{
  "train_examples": 39062,
  "hop_length": 320,
  "num_classes": 13,
  "activation": "gelu",
  "qk_norm": true,
  "depths": [5, 5, 5],
  "mixing": "mixup",
  "residual_init": "none",
  "optimizer": "soap",
  "lr": 0.0016,
  "beta1": 0.95,
  "precondition_frequency": 32,
  "max_precond_dim": 512,
  "lr_schedule": "cosine"
}
Rows from block 12, named by matrix and row number. Rows with one number belong to one attention dimension. Each number is 500 + 50 x the weight over its row's rms, rounded and kept within 0 to 999. All counts start at 0. Numbers have three digits each. After the name is the row's rms in percent of the matrix's.
# q: attention query (model.blocks.12.attn.q.weight, 320x320), inputs 0-31
# k: attention key (model.blocks.12.attn.k.weight, 320x320), inputs 0-31
q.122 088:430450601522573501491566475488503522531542516477471514535405498526495507579533515600499491530481
k.122 098:494504441553438554495460501526481595450449401540445441501469453554502538567537504439571521564497
q.123 091:559485556522568531515544510476513476518489582565566507528528542466510481513473584534371539512445
k.123 101:432477504524654491490450532476464476543552557426473425495516436529556457497443498511575533465534
q.124 107:555520545552516442525487484449414524544471453421401509530524469506488502483533563356546488439494
k.124 106:447490532457468470403519521514549549430476462547493454424616529532506547512559566462585496525591
q.125 117:500453536440509522511543559480513469528493524505530390517460480610416564533504425489467509487468
k.125 105:579493471494581461481475496531496532460513518555343564473521465410478376504514466520514552497457
q.126 109:482523512437551516479535553473436551452477484433471505556553554601562417485614473502557511531467
k.126 115:444548400515610549480536525524485468486477420561549540486458513471534542526472593500540576541551
q.127 099:521464488475535517534422487438427492461501526553501470509412556553530470395453476504473521455475
k.127 101:499358512565463483463506568485459471504496418456515537494527478447479475500528549479423389445523
q.128 091:597530543513409473479476403426565570465483489476379472512497427526481534552470548537459525540511
k.128 100:515550619576516519555371642413510499523474461513497584472528504502541588553685507454558438449437
q.129 090:503482438493486514503555491511524547571530441565609521519425454594540538582432546548407551498477
k.129 097:478523554612487531522486522471557416521461475517534575546576486487443623561505517525557529496526
q.130 095:487615523414540433438532543498469541497506441483587501495388553447571527567547555442581494404475
k.130 099:523490471544502500471559579499538504586512585542490549463543451514485543414559415455534540541535
q.131 093:491517480568513535494597515450549484450526501540509551510437485571458520505504636588497413485534
k.131 096:511562512548423470588507485522502535559493514475476505546435542445546454553484491477479464369579
q.132 094:580615580536525606445518483427460497506579493469472462458541461523479536563483563494532514466523
k.132 095:518454501573469420433485520457540601489478535497490561393474520535507465424473521491474521447473
q.133 084:486530515492519484553551521485518491461500453458551527508531407442480584572482465478550452541525
k.133 095:555440529598535555520484491430424542500473549467441451542479426464553451477537509565448468510481
q.134 090:571435508517555552503546473465529488443442588502541505553542541549589489492493514339531482478461
k.134 093:500491575506490571496539497509486554445514489573462509566520488459600477524511573446397390590458
q.135 110:481505472537474432460507494477443533439402526506452476533520462474446517575441437478468559472552
k.135 107:535576548493548538529488513478531399569531544416525547543533399531548514484499525545474463507507
q.136 093:513478544402512543498472545468414475566485505496482557491488510472515489539570549535587485478579
k.136 108:464507507455577428481471490506459480525499473442485480479435557467474501422463356437520436420361
q.137 088:502575507529475502482432479614595518514566455505584491592466425462503466453536400544503474450555
k.137 099:465522494457424504592517573501493507613598640503422501540464457501594604541479530508538472494525
q.138 096:382480470624474532449557513529493515403557448551544585475525533471467487506415494581510460496537
k.138 102:475433466492535518549559470523452512463505538539429503507489518411450491468469545471436549525494
q.139 089:509464452592546477538552495514527546509489558541570486501442465504523514556532524491542477496531
k.139 102:468546608393488569452413561514498475452491523466599499526447587483550499479520513488472496588413
q.140 082:437540474513554460552539453487482502435455513535568441449520457512482459469517545535558506467524
k.140 097:529557495488504525492513501432540498524553520491521585476566502515481485585509495332548521584572
q.141 094:557410462498492490372534469478512470499560479540522532488462502510545564471567416496497573498453
k.141 091:518491475585471626450429569377430567488540589462419492518469518407461542448536535413545440487458
q.142 091:480510543421559508549509518484516455534559524520559563482383467543512496450549498473440472517464
k.142 102:585598486392406487509520595508512458545524481480517535461533545556497508511542464444577509461514
q.143 088:486495511473567460528575488494539475508557487577484441572548435483498386451440531517607437533459
k.143 100:524554496493579520479488569563537493422453520511469510530509503534403490491469541442434557545451
q.144 106:400463452592536578477518497440507453487431532485506574441505438429547539519436479454441517525552
k.144 105:484454503467457511505475384504501448465597465451534476546454496477479513523508471500499497515531
q.145 091:436545477503497453471506484490538550458557522558495605543401529393441562577447549436498548492611
k.145 092:539492521483537470568622506439524516567563503540524435443498392395559407514555594606480540447545
q.146 084:466480493538409447445532517479396445459490526497508507426479458493533582495459498502509512533429
k.146 091:525597496439563491508463430521548446449452444463436509490503547481425522477370512537434534487584
q.147 089:525474395474544482434429552560435493579582529471533561483515441543499512463562435506496457460448
k.147 111:466515473399522535510523398459446554509524566509472540561411496514490391440508546570466511549503
q.148 090:444473482536433417577516465562456444412478484526400528460480353496530522507505539547529439516578
k.148 102:497536515489568462382485498462511487517534443482495525413563569427473495514523452397490363506385
q.149 099:541479538472487474507470569428500466379505502464462463543479525434521510532559492350426531410530
k.149 099:526453559518573512644491476477510541456514495548476498442525460518448586496454432516549384470521
q.150 095:488501496450547593530388507534449542498394482572543527492516592561553506440497501525463503355461
k.150 105:468374434470469524519566450471571438454521456417410544490444529416558517441488531461484543381520
q.151 116:500477483415454536535467533461591559463472512516540478466489481497518475500519480564500478511517
k.151 112:425423595529536433485573495464394483419608471557479510454438442488470528582559527513485477474482
q.152 082:492466486485560519600596513398373426506427584447461590469531528524525497489546516560604419581420
k.152 098:498441485482513525469487475477504521504501458543578517460485535525496443452503543531365613537513
q.153 094:422452460538510518408449496461411471501440433533529470520446499505471468405592477453496506507545
k.153 099:494537520557506536539494448547417370507457568493420488505421465573418499510471529501448463557552
q.154 086:468562501526535557431518476445447476498520547504490533566519490496484473542554483598507511585445
k.154 088:480517530502533487489500574482415510477518600554530529482563598532493453530481501482633533502529
q.155 084:416393464518436597448463469472512547452523442454516526441627433590513504436418571515510526582455
k.155 090:504560459516479445516517515517565530508480398515480489543408637546473478481526518445448528586384
q.156 103:508507534388521551521501518469610526458603545448466416596518515481529465480410507421517520450551
k.156 106:461492448568536530550482519508488514531406440538476514413525382507397503473492519529404502527488
q.157 098:521532563473547528531505503465530517466530510510555496458417576477574432531473418538632445504425
k.157 099:564452462470508460487459506556603525441450506468533544539579593616323537508387515500466503472504
q.158 093:573563558621538501570532531503500479497599490462512538496481621509465488434420450440424437423394
k.158 102:493469500487468501433493448530605495409387477502551492454542464489541589525431533488458522537501
q.159 098:470502431510548438508500494438502536540584521502482444546613493525529492470524492507488478398479
k.159 104:518503556561523517478454456529513509440426373491497489467527477539491576485548505483487410561471
q.160 098:562432390550569492468436438455536407465494547515452523457375441491547496509476532540412488479423
k.160 095:527551552483530484454511465393575540410587503566594490532457519557381535545504413485462486547494
q.161 104:555500495387523429507480494439446499451479509471511495476451517488547590468513520500492487454484
k.161 105:514486528489573500520465531469546489487514389522447573351506479480551524517480492430457510427487
q.162 102:552557472556426587494557634488479526452468464352490532473513546487503471509552499446501425574570
k.162 090:450569503443514480494473521595529605544493479484499516537579434431553452479429627422524484548487
q.163 101:554557529476480504493500580469590537369518490511492505510550528453509494597463544552473515523574
k.163 099:464593520556576482551578543441472528483445433487530555379467476546545526501520492489595505511585
q.164 087:497498514593477412437605565527531442398466574479378455444461503517494524444462562406593529526490
k.164 086:518482496422496516558500493510542520520463519480508553481585479467515475498473506498574610493448
q.165 104:557526565482425486486527437472533558524523542470468547458509482531538485410482465499538441467484
k.165 103:563466543469517596483496535455522480452532631508522431545475563605493418480527504608459471507470
q.166 098:497553461467512523414487478610517419524561512409570538499425504502421445409593559517552461484419
k.166 096:533504477454515450533584479531612485488477477474566514468532406582492435568433515383509490509420
q.167 101:533499400453416459403373485456414490472450505494538580534505524514563576452523476555539459523550
k.167 095:515449518460502480521503532516478459525499565586464557571501472528447542441508517428491606510448
q.168 107:539541523529454502484505499466393538411420483474482515455512519474524436446513471467484514513499
k.168 105:511353561551449470511481542555560447515640441636493486433513507537533409485380535522539460506527
q.169 087:449461514465486471561495519622502480458495554480431509481536407468612512447451515420514493452455
k.169 088:522458468601494498572585536433434481440467477480473497506500540518505483517492558479514572488456
q.170 101:432469525427528506516550492456544486510509431517515498545548588507455484561419538434429387553524
k.170 089:459587484446539448480524581556491507523485495455528478475576394558558437544567491592487481460526
q.171 103:475473577494492476537477446510474538556498445475480631469496489438536609470490464557569547475465
k.171 096:506503509518534552498435561474495459445523508541487503464509514502575471521492481482500602573493
q.172 096:621475502594521570436540507533577470510528523489470431504502528422585454501482514487541495561467
k.172 093:489467471391619461524473499449493497490443601464478690538520564423484529560475546535526510561448
q.173 101:552435547476548532481513531498584474481564467527490504530510567413522483528450483612434464528349
k.173 102:592540505515628547451486525497490451411354493472544454539519491585486515480512422547458443513527
q.174 099:439484562419485487530568502509391457385391444453505523485481496476486453513551527462479506530460
k.174 091:507510558542416562472560462485436450580493438590433553411455518500446518501439487513530532624565
q.175 094:449524475478501548549467497439511539470584487576428477511501516496438477571480475465459485476514
k.175 090:549575472417562539522488437463470483594457472582421514472518427528529523482598502497445471495472
q.176 109:422516528498510475564532515474409452505551489497524469458446492500500512528571579486497593398476
k.176 090:423481465400495497461446518544509565500521564477474531519477521462414452503505441607563379449526
q.177 101:587471500523549384474457505540597499487634453521519513490483521510540471463468530535511444573417
k.177 092:447579519494469588430458554539498439474387460452539558455559428582445491579495533484519508499511
q.178 089:620444473525538532525404507550438374586516500606490522557507549583441498472532486551494409476552
k.178 097:537516490509457472570492462465498523493580556492512544517519514558554484433540515528527437537532
q.179 115:518566495500558561556544463569496498529540509503513552465403561525454424362480512504483493423536
k.179 102:558567456492456466530496469499512484467467439516461482564445499581540548423530518499548507526478
q.180 094:476484551434464587498524494479471384559455478545526496473459411482509470551540443553535558462472
k.180 093:539409418508448515537572532496493493498483468534502566626479469474521530539541535522583509498451
q.181 103:497450522479469508538534472387505594456494484488473537600438559517518592537405485529478583502451
k.181 097:438449455393509492417498500542589520473540508517513426447406519587517471546514437510513547454509
q.182 106:500548485529523481491450460555434451514465518457470552486493606615501539451474370557514509499518
k.182 107:562483623465484531396578449501556525510535471512468491530465481604450451425453472514427551450519
q.183 106:388486407414475468558509541453472529521547558480454474536446556429490622533501530486494595419502
k.183 101:478523419532516519458499513529541485541484510457476523556489425591479540506524452497510466468533
q.184 099:522479517566491575441518503446547496412539515527532516448533573470386529421459488495528486643616
k.184 099:481549542483520571530488382599476600533511512431513517556578539472562506509577444420567554524463
q.185 098:469569436482543457408467536623494441534524549486553437492526588509574504443476558482506524542513
k.185 094:441397473612514442501481491497413458567506598430521443429507533600567462572512565548562458561491
q.186 095:474487510466487542510440430501495439425477535503522596367513499580461540431492570502510523542415
k.186 095:440493475524562445398512572411522541563545470527433427559535475504553494399576528485555474535479
q.187 100:525520564541506517476535545515497417430564570464518521487515508486470577574444446550506555410511
k.187 099:529508487451430462531542521478527446501489545550469488481502496592491446534493485490536414510618
q.188 093:493589583529495526539534511543505488575462534410493502494609583503477473477512453525577510531381
k.188 094:502466424588531581393458576457530494484454521525467541552527599500457469432470498438537553525465
q.189 107:439471440410469411518421496386517478561557418426452502576432483544498481438531496514470423448448
k.189 096:506512491519455481552447491539480507481509564543511483585456469538520492488501425540447506482468
q.190 101:561509482513474462584485479473485411551436483556509504483545452523456486539511468514502531390563
k.190 099:455495462450490539517486479489429597524469514514495489459516602409446627530460523516567467537550
q.191 107:544633519479502505479469439476473483514495563484485478507547531477492463486485484519421453462564
k.191 097:463540473570552422447556588569492468576519471519504563460547489548502488563418492417518424531470
q.192 102:491436508523527426463525561455539519495532465463410495592383588512520469544456543482458462352539
k.192 107:457468441431491507530537557495426501603528554506445483543449497486534471500471540572588538481517
q.193 096:426497445479476516485506545536516454489450445489558558567454349506505372536498566546504452395480
k.193 096:546483491529481471390582535449490543523461506599506507507372420543437463586477483548533514483481
q.194 093:500601547564508520412464482497492523536508583450546521414477477531451479442579484492563566522422
k.194 101:456480569440509483537472564483494532511399498459536494528493479463491578577523423462453443502621
q.195 098:413499524386517466496590525436481487392437547555511520587518431432516396440581558471485527515436
k.195 102:569480484488490521562507546490498502492488517491486531492550439523406557565571545614507563532520
q.196 098:535401522507473552499484401554479530548458528556494489531488535487520556532435519486527494511512
k.196 102:487610509548561454444545566570498454517498475530587465489490507508522587448542484448530529536486
q.197 104:513428459505563510431568562470476458499540435445482543400427533493429488561448434494457492512460
k.197 108:372487476473449537552458546500507527603607492541469508549572549490526533495483477509482523471369
q.198 097:479509519534551507581550468476475466478480538447419504426438563533495444476456428508506443489481
k.198 102:487531550453505496459531510492564457463483523605568516510445572470466540490504510465532470550517
q.199 101:466395465428533521461506489465540397486436433591439513493456566537579442459444428525591515477470
k.199 099:465580475514531549552571532370458463535465407638496549589464620612460554498510475506461471492435
q.200 104:437438523481404544435482488499563629469409463540527486514487469547605510549450568585564510534587
k.200 106:556423566546492537475469546426567443436474501522467525458498495469473386593458502487502533559459
q.201 097:463526524578551484442443526477540482479502468538488528427404453422458386458474408432498429502497
k.201 111:425515490474519552503601457486511525538488414525470437533402575446463521431438477490466459549418
q.202 104:520448479473432502544570535495523556499477448445424488484488562391506522518572544433535507504583
k.202 104:399477447412512465546483506459446466518483456538424556442469521566555463542444557570510552452530
q.203 095:552488484562513507457503478478499423475497486468503542516393469474510524444501526537420406509471
k.203 099:584463454521459611502476513520502479536526623437494448532473481507498476471510556589510497486473
q.204 110:527535452507557530455469542552493404492504523470532472515510444514491536446615564450495475549512
k.204 112:398459517530401532551527504395497478505517507523485539584444577529493497466443457414499630492472
q.205 107:408539540543513519341586503447485500552484491418487515541480499528561421491466501462509484419422
k.205 105:517435650517484539560459504573542443518432466577557554528436472474525526493396533496473539459538
q.206 081:574509441583566629535453500545474513420479580512507522487484520628505524569513547453534415616527
k.206 098:518489533565488533455374511526448512454546441446419423496535554390586527482431457508487472511494
q.207 103:555534453481480538500466551489524455466445522451480513515486487494478466550475450517450548416500
k.207 100:476491502373471495584451511483538526550541546533465503404513528456437505488546426561492425489494
q.208 101:530599571541502422449447443521476605463459566511478546510450507505481498525509465449487503582501
k.208 099:465450544518498494545485509531421440543387426510413458453565446509501526502574463511449649450571
q.209 096:443544395476493469522528452609429489437536415421449408512541509496518543477528499589445439394506
k.209 098:588552467437433460422505520501417514556403515474506506515448523408564460459535562449452505510551
q.210 097:504509498614534527526470494677506597504451502459486442467449491430411507465436574493479540527538
k.210 101:486450553576459624531479567435550541503457474524564505513430509535581531429478400440539450498558
q.211 096:471496460493540435473656431513538472505545478522429440513573537551493535488402367487605489586407
k.211 101:478463498524499493517533469449522478467460514520531523500408473503554444440540568498497532435453
q.212 101:464486459581456441505485565451536507472453514463527546465514510552564426474564501451518449465466
k.212 103:434353534514485463506559565504433449490427571487459506442580507576545557525505572459606584495488
q.213 094:484515451544572473441440428493424561553571536461499458447403509393522517516587485441506492426394
k.213 095:467475515536522578517523558540474446539495588516493604564446446452537402453468539527486488446483
q.214 111:515611423548477511543524467514453601504515523493485429423530518522576544552497552488495504561470
k.214 094:503390505406537476456498472521465525397447556430394516453416518489598444557513580513468527508431
q.215 106:510471507469470445430475470487525485593500501518484502452516473476545531459482495529485493569389
k.215 101:484428523504537517482552482389493433462496576551509596495559474496582496518561427538471480473500
q.216 095:562454456489562588559533549447611427534489439506451482483520493576438460548512465417489435574574
k.216 099:496499509453465406606619465568414503575495459602537527579510594450541464477552460460518470525467
q.217 095:506466468522525454539457442437477604577546526588458431525575535480546531575505479549498535478527
k.217 105:496450534487494546440577460448509445447595461501606522464482510475553497444512544573532518533490
q.218 093:457566575471474530432514466530522459459559422563544432499436485503486456443449565465652459458564
k.218 099:584530527504505489529549482484524556569485354405482522553379486422478428593527602505480499475528
q.219 098:548472603501568459505382466418509514489489424397490579452475514522530548550553589546495432566568
k.219 103:493414485524385557490449575386454576537478529493503593559443500505451519506481475577383481559465
q.220 104:504498519550483424480498530548490547417480463469520481441498496443563507446528533587497522497465
k.220 107:530497469609542559546509492453514501454484606514494550592459489634422481412450577470463490426449
q.221 099:565452464563542465575522535607628500426539389481424560380470466475566466445459608488457423484513
k.221 098:453481511509401379462551508515461532436439467553434462477466576527576465478451549566498433472529
q.222 093:428594602587517574461459527432495454422515452548569482445512598503553555571536386444569516452502
k.222 100:607485394520447480586501502583498522498494435390505562578432576482513573568482500474430509438440
q.223 101:544543459522505500488511432584632451489473520475568507494447541512580416533359557539473485522505
k.223 104:580510482558508533501447553460518405567579455600541467430409523444429502485542460544528540572516
q.224 110:580423455467502453438469410473494521446540514469527575547549542534612398489450470466529472604436
k.224 103:468525612528431539422471539529578458498488481483509513545520568462468450476441481473559481512550
q.225 114:582448446492529558526506492469513518541547497402487511480545382581448495502475465496454511477499
k.225 107:460498522520510450557432461563448461540509504531558488439455562481452462502490478467509468507517
q.226 110:474549492535472535514418592506537597556539505500459539483459494578477525476572557427590439412560
k.226 106:595518499565424574538544579544499497559399433481529499481512465588516485578512564480496505511430
q.227 098:570515563446522454479500526573565438487521638481514479493456491496554488507537511493528465349640
k.227 095:455425510582477522508505515482480481593586567511457470565600535541409495475491485475466516490453
q.228 097:484511454458466493523636551434433393572472459393594466475631519479503476558446554517482495609502
k.228 097:597412451483584525531451435467459547572390466509568546441472482496468525541487537550425566434579
q.229 100:533498438517538531585538569533511506574488532494515474428580598532505568504495562453486536435380
k.229 104:507485455460439439508407467472516455537460479423522491474482521543523490570493537427421542521510
q.230 104:516437515546509534403507454485556531426496541491496526529419501476623474469494475479472507544530
k.230 096:425425401551511471429447523433519525417429528564585544462554525556550546493551559504499547431496
q.231 095:491372488512558610616546406452478509498519502507532486520579518533596468537505580481546530536457
k.231 105:502470483541375516494499593499538411521500507536551483458474528461531509414542540500461515494538
q.232 096:427608385557492494422552566482573462512517460485579484458470560458489520502448610532479475594400
k.232 093:535458454418503550523540455425496454543489540558498488497554499492516495495573535541486593431608
q.233 091:529504489499530529430379536557560545442469542440434535497423520482599469487469457502526567477556
k.233 092:510494445553456555415509492486478463522457459509524503503470530595523463520497534462551492445462
q.234 093:479475492455554549427491428474492398412408551499602501445573568463435489513449437512575440601467
k.234 097:495516472461554563530578492485471601449577529564460509510514512468570568590535464494463569632495
q.235 100:510527496492457588556559512489473453442528553486481505461618477490456554478445560467555453539485
k.235 095:523464571549446485482391426516517544472399547629529436497454511487469425565521500518502392468478
q.236 103:504430459476507542523473524500512529469440491449521547490479475450539502526441473553449533579531
k.236 103:545469455486482583471446438500518482495512542455566538532496436493474506500463480507510529608548
q.237 098:478484528527527581530423509559587540484516519467509471471523486499521524536517547462466474516533
k.237 097:420477528547489504527711593481498442505481437583512482456532537475476507436510537456491430393527
q.238 105:465396571468585492573504590422594566385551521463454599537424489487560578466478455417436501436527
k.238 110:535485424523464517518508485478507442508534532470568449519501463426493559505547445430572477558438
q.239 103:554480386543494455500445507387441456563551576499483517441465504561362518564393515464534597472543
k.239 095:495473530583499514544525384553570533404541455453511494474581507470460525456431491422527492731513
q.240 098:512509468443445449463541422388497545426535539547565586554640431562448516554509532530543482411534
k.240 099:496464416485543490517457502532537481452544546396535560500507611517530422407450493357549444557556
q.241 095:455522491423460481539604568507430554502495532520449493534494611496360440575506523532404350501590
k.241 089:531544422556527491517498548493443467523514485487563455516564479466522504537548451554587520549467
q.242 097:485505506472439482559455460501537535491539575492562465480565425611429492480437441534475498455485
k.242 098:518568463481515523456410463522489505531463558465434519435512565447444476431527420525530483524562
q.243 102:459486515446353586527570485459486478494482495573548458558477440480555430518572413504579489605542
k.243 099:408493392495519372541538541451441489477484460436431500506546508515444493580541472466484464595410
q.244 101:367496501455503577427450444548498523536457538577414489454530438628430506567506452556579491552444
k.244 097:524455471522486503547512441474498520485599531482518520515424605525551480427511438485480469583564
q.245 102:501502491500529459581506511494523569523474445505526567446452454546547514552480532401470490450518
k.245 102:481523524547543508561521545533456558528493493487511530569464571623463427477462557541490481450469
q.246 112:463482479460515528538452405464464533508472497462498558497433511545480562504457430488542486536658
k.246 105:413526568471532478468570507481439486440466432553559496491437571561523509469562411507476432521412
q.247 109:481446459468483461498509476423510592475535517464518539512453537518486482430495440458581492543510
k.247 106:462495549474494531494472449531491499386499478379585546630478556522439482521518463398572502540417
q.248 092:547390478515476546507419539482454518391486469566525515507468544549553531463426472542425486496533
k.248 094:463559502482453572425470587429554456531555491620492570455491513422453487528473485542571457498503
q.249 103:531416507445523562460464429491466503524538525537525488499515505501502557485506579499519568434544
k.249 102:452519532543412506536500568498516503545530488458532548440432615486571438456424462472597516540542
q.250 091:420492541476394428432562455489546502452554524541547525472559412560486454526536544525500619493521
k.250 098:476536476538504462481503572552527450472349493506448486533447568447537479392454483468567539496445
q.251 096:512522554429590480495527537493598571522532486474524430481464496536513482518465488493505573530466
k.251 099:497497540492511479545488524515557494549496502425481449482416537546515434520471463439476587436456
q.252 084:400489601579505492503498595515466481510503539499473496447565516515501484513541546508423479534467
k.252 095:539521452399503427511494506516522472519508530484543444525472505550525496388545535598493429464508
q.253 095:515535487432522553466375569533567437405453537457502529482496507382424579484477547449484504575513
k.253 095:602403429589448627537407364463460474520423532553451487531489562557399559455598496540479553539525
q.254 096:508476537461456530399495417480510532459465521492408462583488440490509395420484486492588444487452
k.254 095:460491492526488473540512505563532533439542473509510518538495486566553558566586549505422545515501
q.255 108:542450543540518483465497376531602541481503533506526480452479471451462485493530519442561448542459
k.255 110:471442566468514482385447490514438477545478460482629538519447549505489617448469418537484521452488
q.256 106:411482604514487508521498422455541425471491492628605480469506570534486518527549487465455486452485
k.256 099:490513400470543460423515496549471520496537550483413479501447466456482471410480462478451473433438
q.257 099:502547535526475589499499530497625430529462532476559570517557573611449541390395553437476433419442
k.257 099:565478470420592440507560423585417508391528510473527461507527545468544505461421485535539549545569
q.258 102:483483473552476482466507430542502481547452556438531564483480432422451542560523516491427500542495
k.258 098:479511480565435462546466486605515462553525513610476477539465539606475486489513527481585493489443
q.259 105:465480467516570518543515559566507500539557520530376551498482478486448558524552482478391527542572
k.259 099:488541477546534494464476471657432528457582527566527469528504490497506424473587487486512427558505
q.260 098:396430474531556461544529516555467401519518418495605449517474606556499562523576468579520467531426
k.260 102:479516529439437555451572530512539541559501554483482555560552533505507506540418422554457528529551
q.261 092:515487560514549554502586563535509513519573499580472545466459573575426404493396575457564515327456
k.261 094:498571494401358533544495444492499514539473469464517476495572499494427627448504454479476433578546
q.262 100:474530443583532567531480579444524521432593473485553432480565534484520537500625481488502460499511
k.262 102:561507557469478426479498458438459543490467515534478591531464482471522465622508500533466584550521
q.263 097:422473518441511605580488490501540465493434424599460465434476516483546478392464538566479537519588
k.263 105:437451612455604566443473532513505477495610525468474478548570510532578484439457392470501527457539
q.264 102:529557543428492526518506493369512513486518533598480522577492487477524520513431509509442513532567
k.264 096:500583576575497446458538529487463528588538546512450461562502444475491543475470399532441563501419
q.265 093:566514532422561531432449551447506436471541398466568469530494517490490479447425624524502475536491
k.265 090:575411590540433497451513449430518544519583565479552530529499535447508431517431463474435507447442
q.266 099:511487497511439414511501463487533536511476517481412466494441452575500531440554456400469592490544
k.266 100:526542479509527586561527463498506530516493462523506587447540433478486532494519489548512484508476
q.267 093:561513509532498516482496563489509464472455504436532487431485463511510674506485480496416463504495
k.267 091:480561530514491461607437468600510463552567525459520484526525462441524521546522516429530614437475
q.268 107:496482524408502575418517549491488492488506561505615486532481525535460421499387529488436502451468
k.268 089:496481423415563553521517462449427506484473426447533535549508489507463413477480438574479531506614
q.269 104:506487490572545433463432516493494477496472468555467533517493434495537544572545598430532525409532
k.269 106:550470637504532455446492522449602537451549568538483560539498559441527454481504482525506534395465
q.270 102:469535516583483482526554518481475493539473480444465534520479478560489526514484533456521491447479
k.270 105:590458480543489533531464564476493416478474544462425545492477444538489501496498555402532514539601
q.271 102:444539424577615458552513560444549478642518527475370489483517559493414571512504475447493494451501
k.271 104:455424552439496439526466493491518589378409526478400526506469464443444540464656516472494538534550
q.272 094:526512568451558531494512499464493550538477442474436477477480590418430514452530545539487546512505
k.272 092:444525439532522477552476469469542430592432461443594519599468542516502481506521532492557532495442
q.273 109:489442556464498510584526471573474514532584545480470616487545527384469424552466490483522482474587
k.273 103:544412488548536500424489560449562480390509459413556511484528485488451446550513452511420460469505
q.274 106:456469478568475481535515561400437432569490487450569562512490549478524548537510517587500548517444
k.274 100:511572482640505478492433571543450476535502470528518454512468437477451605579524518514618478555456
q.275 105:474463494570509420446515432432498501489475464456524465560568452448471511576470456516498554534520
k.275 092:480472483418479488461481445567513428508520511587484502487495509502539551538478463463585480451475
q.276 089:473508578518513479489527507622520503529486495592452544499427500471479478491545520506469478546419
k.276 088:591445433545445510445527410462545476524513372514535491471473506509537399465488476567501461553511
q.277 108:492494490468448536531476458437507542478483499431490532464553443493466571544471502445487549534551
k.277 102:416482486425459427562444526452526502542510527500507490462479512477530548473519628450499501440416
q.278 102:537510588434519500430521532542532489593475479549516443528455570607538418391383511614540550423488
k.278 097:494510517441519569519518465411445520496380406532460568516494472461507541411502436510472490557534
q.279 106:517536467408607497551604547606481378505530544461528387454563533552530477503433498539497500599496
k.279 107:398581534533556522526509502469481510505482436583426510462540484451511489498478410538532630458465
q.280 097:424586457475547508468522451520467572437472459399498507471442489551504469543599368438457550487532
k.280 093:505502533447494474492542467458503490438492445502414531466422505417508546517493513500546521484508
q.281 100:462498612561552483490544528448535552573486472493539575502476534521479517482405480530505473554569
k.281 098:529508448521551564561460456532449480467477537472500515449438500519520461542540588570462570491550
q.282 098:482467550516533508504561515521506396485532453593437511511464522495511411495445420410571639460504
k.282 092:572419490474498512559520507557528510591521461467465563503522541510449508506425538568488548557480
q.283 104:372458490455520525511490443484573480585454415484629528535456541545535528500557475529498484524462
k.283 095:608532494520522489506447467416527495517546475473565491516493464444488386528399549486514558504613
q.284 109:564517447571501531542516515526356500455435436450392498477500571528504560448469447436520461595522
k.284 111:542524495548442472539442542580513423484419438473520550488474494487545456541496509517494489474448
q.285 112:522489439514480495479482548491534501465532526516527563468502440560502482499557582509527490582558
k.285 102:491543488577514416547494472416492487512502550529497445522581502595526417500492520429505494434474
q.286 108:568426575504505524459528499538474531532481487416406463585543391489508598444500437550438509481488
k.286 107:475450524536556511472572504488643407539550475507511509501495453563435437565559426499481515486512
q.287 106:546550499461447592489341506571518450542495503581576440534551480554556433472443527502565556430537
k.287 099:466493557582579466481534515534419499417519465398476463540575480432502495538524621471582515565496
q.288 101:498573529433488547602437545541512488514465566525465437567502546532597576495522487492486474498455
k.288 100:574403445487439481506609495619485546522483502513506494458504532510526521513408468449519528552541
q.289 098:522490533412511521498509420505420535439523522463543502457514426451470522522481506500471494478520
k.289 100:550426583403434444514500549473514511528472547460479471577441515463518448437552517592459521533458
q.290 087:479566562517596541559579523494405474501522487489493485563476534517521437431566530546478499477509
k.290 083:510504569468472425530477479554584491523495523402523560486517421486506564528544484546488438479432